A small self-supervised image encoder, trained from scratch.
Training: muon at rate 0.0081, 5800 steps, batches of 128.
Data: trained on capsule endoscopy frames (Kvasir-Capsule), 42238 training examples.
Rows from block 3 of a small self-supervised image encoder, named by matrix and row number. Rows with one number belong to one neuron. Each number is 128 + 24 x the weight over its row's rms, rounded and kept within 0 to 255. All counts start at 0. Numbers have three digits each.
After each neuron's rows are labels from the 100 images, of 14976, where the neuron reaches its highest value: "strongest on" is what is common among them; "patch colour" is the nearest of a few named colours to the mean colour under the peak. Only what is clearly more common there than usual is listed. The data: capsule endoscopy frames (Kvasir-Capsule).
# fc1: MLP up (model.blocks.3.mlp.fc1.weight, 768x192), inputs 0-27
# fc2: MLP down (model.blocks.3.mlp.fc2.weight, 192x768, transposed), outputs 0-27

fc1.229:141160104133184131172113122128128110131137127084081118113136128116141111139102114158
fc2.229:137161144112117145098126114118153106155144128118141091179127100178143137125135129168
strongest on: finding: pylorus
patch colour: pink; grey

fc1.318:116126114138082139164111116118097119157068102142140140154108126081059099153120115132
fc2.318:114160074150153128109085138168148181122105146127195127145115106098111102105146153108
strongest on: finding: ileocecal valve
patch colour: black

fc1.285:130107120127167120141132160119142135151105158099133156137110159137112140138117168198
fc2.285:091154117101165152159118082115140095127110087142108095149086130102129158151115130136
strongest on: finding: pylorus
patch colour: grey

fc1.715:154161164108135156140103150112100125146125137105097096160133114121161090168160107104
fc2.715:131116166161110101115135149149119125115076135133156100087142139160133131113128130131
strongest on: finding: ileocecal valve
patch colour: black

fc1.727:109119134148126175126097138125161114136104152104073134146160133095127138108099112148
fc2.727:131114103157116122154098146148122175124080093116160117145136146161118122160103121116
strongest on: finding: ileocecal valve
patch colour: black

fc1.668:119144129115118169138129117101141122119141103111115083134125106130105127130143118081
fc2.668:150124109124158088147125099142081076139089130096116109123100111078174177135096148122
strongest on: finding: ileocecal valve
patch colour: orange

fc1.20:168148112085138135110108119127116143104138142132100105146142125127119126130116107136
fc2.20:125117123087125081115141124120127130062126189117142195133126130110109123112131130116
strongest on: finding: pylorus; finding: ileocecal valve
patch colour: black

fc1.161:110091142118116152144130109126112105132144141115075115113134163094164165104117126122
fc2.161:138147136102168112107126122149132114175142143092127104136100100126115100155132129139
strongest on: finding: pylorus
patch colour: pink

fc1.670:146138097150142168166118116118130144156118123105101142082126137126141125151073116120
fc2.670:100106125109128139094111111138113095129119158151121101139104156120096085090126108115
strongest on: finding: ileocecal valve
patch colour: black

fc1.631:124144131152138106134156169121149123166143142155135136190089110107108147163132145135
fc2.631:159151130111170101133114092170121084071122102088143081112131097159144159133161144140
strongest on: finding: ileocecal valve; finding: pylorus
patch colour: pink

fc1.682:084120106087108139149150083150131118138137169113122118127146147169163121112124123135
fc2.682:138140146138134161116116143141074143131138147150135081116137114118085134109125133069
strongest on: finding: ileocecal valve
patch colour: orange

fc1.591:130130108141165105105149129140112153130115138076101140135115128155133094106147164151
fc2.591:164168140090118088131144107143145122101149167115127172117091109117105117140128110121
strongest on: finding: ileocecal valve
patch colour: black

fc1.213:104124147129092138110147159154125098153119106156136128074126132136120131115130150118
fc2.213:144104145122126073113117110098162162125108154117072131095154133159143143148125114153
strongest on: finding: ileocecal valve
patch colour: orange

fc1.363:140133145149120102135218094149119135138133147118139129139101154114112180093113128084
fc2.363:117128091119133089120114167093133096144099170163102157086121115172126117140147139132
strongest on: finding: ileocecal valve
patch colour: orange

fc1.685:150133119129152084159114144156130137154089156166158103134147148116088170126130099110
fc2.685:107144152154113124072179123152110129115135100144149121137093090126116142130127123118
strongest on: finding: ileocecal valve
patch colour: black

fc1.375:113133124099081156128167152161135107155136100143112132118120126158128127129117099146
fc2.375:144136134137112103105099170154122105110092162185102125155127142124128116163148125136
strongest on: finding: ileocecal valve
patch colour: black

fc1.684:119102146139121099174125119079139112067182092144125161124144110110131145141153131092
fc2.684:111114158119155146079122157144109111152172163135152113113138116143169135138162170136
strongest on: finding: pylorus; finding: ileocecal valve
patch colour: pink

fc1.502:159117160117127117167143106078121144132149122114177117128154133072144195129116139145
fc2.502:164141100081133103061090111122163091120140112131105087127164113162129131143158177106
strongest on: finding: ileocecal valve
patch colour: pink; yellow

fc1.194:114133154121152133196122133166089122159154112162156151166096127125121110080088088112
fc2.194:149135103114130142116117135121175096141115130134078099124136118138129117126129099123
strongest on: finding: pylorus
patch colour: black

fc1.60:129142124181110168174106134139153137073157075168100136128103107101121136114113137131
fc2.60:113140089126142158114164140159146139099115097138112134102171117107067118094067099126
strongest on: finding: reduced mucosal view
patch colour: black

fc1.258:140109131123142068144167096141190122201135144124152098104133156119126140085119132125
fc2.258:100131129154103168159069163117176110134095105117115135139117138130120113183131114146
strongest on: finding: ileocecal valve
patch colour: black

fc1.431:178148106153130189113111180100101136141147147140137128094094154127113095146122143140
fc2.431:103106134084107144129124150141150129109153136126145107110130144116116127089119124089
strongest on: finding: blood fresh
patch colour: black

fc1.33:147117142108111159171118157100163089139131141118110035117134171137153123140105140112
fc2.33:166125135093127154089116145118109105142179134114143117163146151156142145152166139122
strongest on: finding: pylorus
patch colour: pink; grey

fc1.524:149088128116151143112176158114140142125166112112155136106115132158135136099116200113
fc2.524:145157142146144141168077159143152122141107122109131082143141067158115088152161198138
strongest on: finding: pylorus
patch colour: grey; pink

fc1.610:121133113106155154128135113146140118151126174143152125116115134121163138119163098136
fc2.610:088117152132139145120179124109131177124137137145099170126152090120098107164131116149
strongest on: finding: reduced mucosal view
patch colour: black

fc1.447:097130147140141110125114128133101125142084140123128134123141132165140164083131124122
fc2.447:136203098130154132125158084135141129088125109186141128154109120157111105126121141125
strongest on: finding: ileocecal valve
patch colour: black

fc1.757:111146165123132063155151142152159095151142144121081145139144107120126133129095125118
fc2.757:143145147123181198100123115103146135113169172188142119122142132136149147123169150122
strongest on: finding: pylorus; finding: ileocecal valve
patch colour: pink