config.yaml
horizontal_flip: false
norm_position: "pre"
patch_size: [2, 2]
widths: [96, 192, 384]
projector_hidden_layers: 1
batch_size: 128
Rows from block 5 of a small self-supervised image encoder, named by matrix and row number. Rows with one number belong to one neuron. Each number is 128 + 32 x the weight over its row's rms, rounded and kept within 0 to 255. All counts start at 0. Numbers have three digits each. After the name is the row's rms in percent of the matrix's.
After each neuron's rows are labels from the 100 images, of 14976, where the neuron reaches its highest value: "top examples" is what is common among them. Only what is clearly more common there than usual is listed. The data: capsule endoscopy frames (Kvasir-Capsule). In brackets: how many of the 100, against the usual share in percent.
# fc1: MLP up (model.blocks.5.mlp.fc1.weight, 768x192), inputs 0-95
# fc2: MLP down (model.blocks.5.mlp.fc2.weight, 192x768, transposed), outputs 0-95

fc1.177 111:186182171179135122138088204161145070061119163131091113081152051181127176146097096083100083113078096075130126139144119117136133100078167131079128074121103144138165155112110089177136106149133118163129150141209120132086192185143093157070152142134106082095208169123103169175163123089135087124
fc2.177 114:124108060109103097129160089102146173132105110117129096193127157135176147150117132142134149155177113131148102088152077079119157101121110145105139173123145124124109117131158154053128124065173132132131132119096151163088070128111159083147102172112157128124128151240106158105155189109094124133
top examples: finding: pylorus (34 vs 3.4)

fc1.266 102:112110117137186149148159096144112084103072145167206148141108083123084105064133143102105108130104135105179134140151072104169100136154121181108099116114143125146097141176143127140162122108164146075132134112107185127139131135140100147143177127161101131049169074106083198147115061119145167130
fc2.266 097:098152177168103142077105161190134111151106101161058140104096144150117159177178080168147154157150124062097130088116120143134211119146108133153053134112149137078093123132139105134091111146123113092161102154145098149134133132107098124103175146165148138187121095191096118127127113117077109144
top examples: finding: ileocecal valve (44 vs 8.8)

fc1.424 096:076170152104192136135116163170175109130088165179202142157118144074082111098130120184165135091089176123130092151104151150105107126097110105180166111164105182166165109146139117116172180116141150072133119142107120119127183139116136164102099075114107150149130139058131112085093139054077155117
fc2.424 096:092170079084142113163120143142076144138087122109090120127174169135147070112194128105079153179145142135152153136132118104128102144161140132092124102128129094124030073136046131132175096128121105096144133183103177105123144157148121071144170182117094091088113170151089131166128096243114121155
top examples: finding: reduced mucosal view (31 vs 6.2)

fc1.666 142:126133124100133157131105152198115111089096122084106071155113153113176148161116076150078121193094165147118131181165152124119105057157143134088145145082071128134139178112051142160106145080148124137148155150095057150115143150211112125117168113096101097107131156080081122141132096154174105111
fc2.666 128:134128105158097180170119085153155069109161104142168119138163117163111115113155115083114146101138085100099076136113112120157034118077218130093132100099155159121147153189160147105144100145177127114166118133140140121136096124119099150119129104091163131131138177195136138094144139108198135175
top examples: finding: pylorus (55 vs 3.4); finding: ileocecal valve (25 vs 8.8)

fc1.577 064:127187166110136122143196161134110114207156126090100127123132179146098102124159117142114093158151167175085120141151144097116121117147150092133146168105099141091089199117104054130129171111151115116101132159148248116126129127094184091161148123133126104144102137087111169106108150102155104169
fc2.577 073:143167165126165109155094162154113087118110170127095184146076136143102120101147114152045157157138103085117069107125137166132099078107112130165126161165138146179190154102170184128167156118128125155121136086154109113084136097155163099146149129145074116112117101165121160097109162077141141125
top examples: finding: pylorus (32 vs 3.4)

fc1.552 068:100085128131165149116138165113091118183109155097104189146119142108125118165159087162161149106082115128118187124075106127080084135123092106162154096084187125070185132086124099155132139170103090129088144152099164092146114118125132116148130132105071151098101169121158106131038199096161170108
fc2.552 070:150115101117097136157096064067108178140099119186110099105111181222144155143119135132113099184214121106154066109092089108153118100115157120087163179176078094084074138127152134144145088156100110116103143102097139121105108122114157082167101176102141120132108156141081131168204132135143126098
top examples: finding: reduced mucosal view (32 vs 6.2)

fc1.521 113:176111109114177141102126077111152124166115128194079173116153095096141112131116144144093123194111092089150169143108139082148150167120194134140170125193183079118089110108096081101110105108101165149100104102149213145142091163106114140131148118115092158173148170066110139072126108126110116093
fc2.521 111:108120154097087124099119179195068140179081096194138128123135129146152133145136180148138128139117157127184125149120149130138079135126087088133086089135108141102105162113084109084145128080129159078188107179106145145151111102135009153150119143134111133145198116109106125143087163133163097129
top examples: finding: pylorus (26 vs 3.4)

fc1.758 049:115082139091160095105155128118117088153156157173110132111100097149161102060161146109076165151108113091089149127080137080158183130139138118133073138216129108149152073125191120071086128088081198126096144114157163111126093079081040105184110146133146152145167180134102189160156141139147086172
fc2.758 049:112139120160172125145150140112073146157128128121172110199141100103163096114096108181111144121147091103158176179155091040134121087141138072132159058062105195126188158187075163097122132136180142093108104125138169188113150113102131140167150130137148184090145167090100091098144130104149102132
top examples: finding: pylorus (27 vs 3.4)

fc1.750 066:135075154130073123079133156068174096083162151115215092119089125143123086178172153165072113127167078165121114120143151137100115128139152127130145147147063124133095085108138102137119139194133138211132144103118114118104050117150124125112199143157178118137105082116090135149130180091127085099
fc2.750 066:164088122175194195134179123162062108144107143120110094096124093168135130165117161123093122163069149072114110133116106140105129102154158107123210116154218087121160112128066158109159111097085153143108096107135153094150104167116150171106149133106151082155152138097139146151140119112171115071
top examples: finding: reduced mucosal view (26 vs 6.2)

fc1.10 073:138076154152134134124119190152096148139149126110116161120132086114163164109076142076164128149101086100108125149139159182093097180136172091112144090141109129095093131106133185165185101132141104137154172148136120131076093145139184121148106160133166140155188171152148085120138155119172085126
fc2.10 079:085119090161106140125101103139196125117095141080110124105134144160096095166189088157121091125170146150128123117117128039149132123108139157145106156116154096105139169165141075124115144154158133114085131137113132137190132109115116122047149085147078119109110142106121148147146082143058141119
top examples: finding: ileocecal valve (34 vs 8.8); finding: reduced mucosal view (31 vs 6.2)

fc1.406 099:160116115087088115188100166152122109147159092132181121092120090039113160135111147182169144143079154072124120150139121103166092113131124122097109152078090126120104148089076163148163052121155135107070119135142127133063159077101111148063100164123087100126132127101138104145107134075111154100
fc2.406 104:108152165100116182148106105100142122123057142114128136121133109174143093147116164143103124154145060164154128138087090142157142074138093193127080120219159125169145105129149165104125100152144136147110129134143073122107126152161073171138152121147092130129106142170109125163133136126146096145
top examples: finding: ileocecal valve (42 vs 8.8)