{
  "arch": "swin",
  "model": "self-supervised image encoder",
  "dataset": "capsule endoscopy frames (Kvasir-Capsule)",
  "train_examples": 42238,
  "image_size": 32,
  "crop_scale_min": 0.3,
  "horizontal_flip": false,
  "color_jitter": 0.4,
  "cutout": 0.4,
  "method": "simclr",
  "norm": "layernorm",
  "norm_position": "pre",
  "hidden_act": "gelu",
  "mlp_ratio": 4,
  "head_dim": 48,
  "fused_qkv": false,
  "bias": "none",
  "qk_norm": true,
  "parallel_block": false,
  "inner_norm": false,
  "patch_size": [2, 2],
  "depths": [3, 3, 3],
  "widths": [96, 192, 384],
  "projector_hidden": 512,
  "projector_out": 128,
  "projector_hidden_layers": 1,
  "temperature": 0.2,
  "init": "lecun_normal",
  "residual_init": "none",
  "optimizer": "muon",
  "muon_scale": "original",
  "learning_rate": 0.0081,
  "momentum": 0.95,
  "nesterov": false,
  "orthogonalizer": "polar_express",
  "adamw_lr_other_params": 0.0026,
  "max_grad_norm": 3.0,
  "ema_decay": 0.999,
  "max_steps": 5800,
  "batch_size": 128,
  "epochs": 17.6,
  "lr_schedule": "cosine",
  "final_lr_fraction": 0.05,
  "warmup_steps": 1160,
  "weight_decay": 0.05,
  "adamw_weight_decay_other_params": 0.05
}
Rows from block 4 of a small self-supervised image encoder, named by matrix and row number. Rows with one number belong to one neuron. Each number is 128 + 32 x the weight over its row's rms, rounded and kept within 0 to 255. All counts start at 0. Numbers have three digits each. After the name is the row's rms in percent of the matrix's.
Before each neuron's rows are labels from the 100 images, of 14976, where the neuron reaches its highest value: "top examples" is what is common among them; "colour at peak" is the nearest of a few named colours to the mean colour under the peak. Only what is clearly more common there than usual is listed. The data: capsule endoscopy frames (Kvasir-Capsule). In brackets: how many of the 100.
# fc1: MLP up (model.blocks.4.mlp.fc1.weight, 768x192), inputs 64-127
# fc2: MLP down (model.blocks.4.mlp.fc2.weight, 192x768, transposed), outputs 64-127

top examples: finding: foreign body (30)
colour at peak: orange (62)
fc1.753 074:061117188132124154177169125096126127138118130151144102179080126150108126132159103102141172102142123133134165112085170089229123136142191101145210148076142113100145169075127080134091081101176148
fc2.753 084:118163074089129107211168082077145188156128136126131131114082140142094091122144161093102160134100111070162161098094099156071112143129135146161122165175139099135109120145162149146133136061162159

top examples: finding: ileocecal valve (40); finding: blood fresh (25)
colour at peak: black (40)
fc1.237 089:102130135127175174090155150155048095102174153127088133158119174122093129152127156128110098098116085112152160130115130132109102128086128110151122176141112141064137153132124098097151095130148113
fc2.237 104:109105153152078054160117110072094138124117164119186131138102129145145099110138098117194163093119120063089111104170146124109069105110071166102159138120145153178154172186110161218143146080115117

top examples: finding: foreign body (36); finding: lymphangiectasia (26)
colour at peak: pink (30)
fc1.1 081:155087134108156104169122103046090135161135178138158109113089199181074149155145113139127144092124200156123109095140158121178158175119080117155136122126111066081086167103115119140131121097136085
fc2.1 087:164112081150115119173186111117088110115203104145107165122164155155109046069187120143152211167133188129104108115091120135126104147125109164135112088156172110188105131069178120112175112148125137

top examples: finding: ileocecal valve (35); finding: reduced mucosal view (25)
colour at peak: black (100)
fc1.721 130:167075128142063119138136137147089112159173165173122174174114162176076144109127091145171145112140086139142106078075041072066118091152113172193134152134107128165139132139140103168171136121092066
fc2.721 125:101146157146144167115117132124131073144124077167190083184153164105141141163120177147123100089101117096125093154105097117141116152095177157098123059086142122108145132184149155131099144166216099

top examples: finding: lymphangiectasia (25)
colour at peak: pink (36); yellow (26)
fc1.137 088:132119158078156138191083138121155147159156136164116109165148147117182152107099208159149122135059184098073152066156107134170127119117075144073116144164106080094061124169168128164106095161133073
fc2.137 086:224086136080168194084175069099096111172097122095143122136172144148109122181149122112092162115124131112108106135088148130148144115156150096118132089154169157178133206112150118122162154135097163

top examples: finding: reduced mucosal view (32)
colour at peak: orange (70)
fc1.184 112:134124102088151126129151083156115153140082097110136116088160121132162102116089130124166061116131173150118102123153074138192153186113155194093131064162098177127138167110121152145162049092119189
fc2.184 118:103119192099137089142060101122149109141162121158122105106104106085064136131156127156115146120130114078074135135140164125160151119159136111135126151072162179083197157145106094131102153119117061

top examples: finding: reduced mucosal view (33)
colour at peak: orange (49)
fc1.158 101:131132154003144161163121139089082154140103160108113153143139133099148193073134203111081099153108144184046141102128138146131109155115081145130133118074119159097139107130159163107171094116143161
fc2.158 108:132177158134162127140083116163136117079122091158115075114130084159057107193156071108161154160103129107133114087176111117155154111146135195147044143104163124110159142154096104178126214101122080

top examples: finding: pylorus (47)
colour at peak: black (60)
fc1.426 076:102166162156086118168172119113121089143157133148156103133123121145148150126125105141101168172072159089058144090175105125112129128138131163135086180158116138150108074096108106083136112097116186
fc2.426 071:169133129168162093119093118113116127115108160108189143128160095085109152102159121117204077087120081158151117146098165142154155168081148129116152108053165146133139134159116159177150094145150098

top examples: finding: pylorus (26)
colour at peak: pink (37)
fc1.33 106:155144163066126118111104087113136188140119149056090093114186155107080152122112177133167145140080131022084098137154087133173167176113131110150163174138084118082165196127139145101139111118101142
fc2.33 112:104139152117149101186072085114132083135207173167147112103074087171120139158175091091121155167172163122099071122117102133182113060099086074124059129094154140079176136156117086155170188147131132

top examples: finding: pylorus (29)
colour at peak: pink (38)
fc1.380 080:107094081129120121173113130159092157134166175161151112138133122092127133206142131152095134092171184139146169136103141143165139157121185129119144056149088128118121134123196106139101158094095080
fc2.380 079:096151101152185117153113159029104074098169159148151095165143164148093094078156110130112142143115138124138141162092175128099147068164088159098159152149113135181124153117139094173145114118138175

top examples: finding: angiectasia (46)
colour at peak: orange (34)
fc1.522 097:115127147155152098168149128118127188097089117113109104174142094100110161129159099121144146104166095044142114175161104162163078201111115197103094119123121125123180154122092193094105089091103127
fc2.522 100:056105162140086119137175117134139059124147115136089137097058128170083109141069099080170149218128131192097154179171123049144093133107140120116162125137117135147135121118098130128161118084102121

top examples: finding: reduced mucosal view (26)
colour at peak: grey (64); pink (27)
fc1.161 092:122103133096173131099160114142117145129136170052130123137139141138099120127083145205101163138159142053114124156167123147081094140157159134167159121108102118154179064144105127100125084119169111
fc2.161 097:106098092127140098119135116182116091107133143151068157107110206102112144126103068082105115123127069117138102175095180097193135136128119171089103115148179145144112161117138114155139131162158093

top examples: finding: pylorus (41)
colour at peak: black (100)
fc1.23 079:168195101080132180108075166155044161192110086167117175101139150181114144119149132040093128115134133108125111147148164134111083125127072154205173095153161069116130144145044120143132092151137156
fc2.23 076:206124117109094131110091184168126142161129137159189124104128146139181165084133159073166154170107076099077100123116101143150061078047168129162077168159153132134147079176170162063149173156127098

top examples: finding: reduced mucosal view (27); finding: ileocecal valve (27)
colour at peak: orange (38)
fc1.501 090:092124153050118158137058176093110103136136077075199082117107119147080154134174119093157150086156170131099144128108116148097112115118155121064123143168148157129157099102151181153142099165119104
fc2.501 088:142112132072156140127077099149133104127143109080110153211126151121071136097103124128088141117119068131152131110156180109163159135199136093037137118089152155140107188154198143073109089121118085

top examples: finding: reduced mucosal view (31)
colour at peak: grey (67)
fc1.130 126:139102130107188100135200067105117151094162154052147136099096110159131143115096135092096091116146147081132082165171081134055138144098165087128120131118129130136125074167065150100110120144112117
fc2.130 139:140097105165128111138110134144116121164131145107082167118085216140067166154087079111108133099152088091125113147123163129176135120162120190128113152126165137157082160091077135137168051111087102

top examples: finding: pylorus (26)
colour at peak: black (100)
fc1.599 108:103137125195097163149076174165089095119091116140089207113216123094091122141123094111103118125092077147130089103126139105062117114121111138178130104141162155083107089180201125081109128173059161
fc2.599 106:081082079166155154143127138140109109107149105110139129100112107090105148158111113098059128099117148146165112104128093178109127157149138114119146107130137183172086154143173186140112147116125088

top examples: finding: reduced mucosal view (28)
colour at peak: black (100)
fc1.50 105:144111134126159106078124167077134132088073103148110119148121113136130129106124130150086178196203154218208073130130059121228075121160134107097133159165119122063143160135122151114082132157108134
fc2.50 096:102082108158164107121093156144092139079146118143155140177164135094146139120104124168129135116169158116138072187128108099117107190124127154193114187150141108099083130112188106143103188143154126

top examples: finding: foreign body (25)
colour at peak: black (80)
fc1.185 063:121164072093152148106179133094083124091183145151109116136094113104118118138152143149093092146115167123121094107153185122109119149165106149104173149106174135113089100078098122121182138154091107
fc2.185 065:161143152155104135161133105065101105090118133146199119144091129174132146093128127202178149077158112070126083121121107132070093136102162108164135093151152150129126116140148215168104033099153099

top examples: finding: reduced mucosal view (28)
colour at peak: orange (39)
fc1.281 082:164107144173134134032127108100134126157134183125183135140124118127155138153123115143148121151114124116092158143112087146165131104099114111032102114152096075146137085073145092131158147131128116
fc2.281 085:126140114091104119224085138155086163077085120146087202108162187114131133086143157127114115131139148149147124075129176102103161153120109153183119118029096183140078160157139157126133091124099089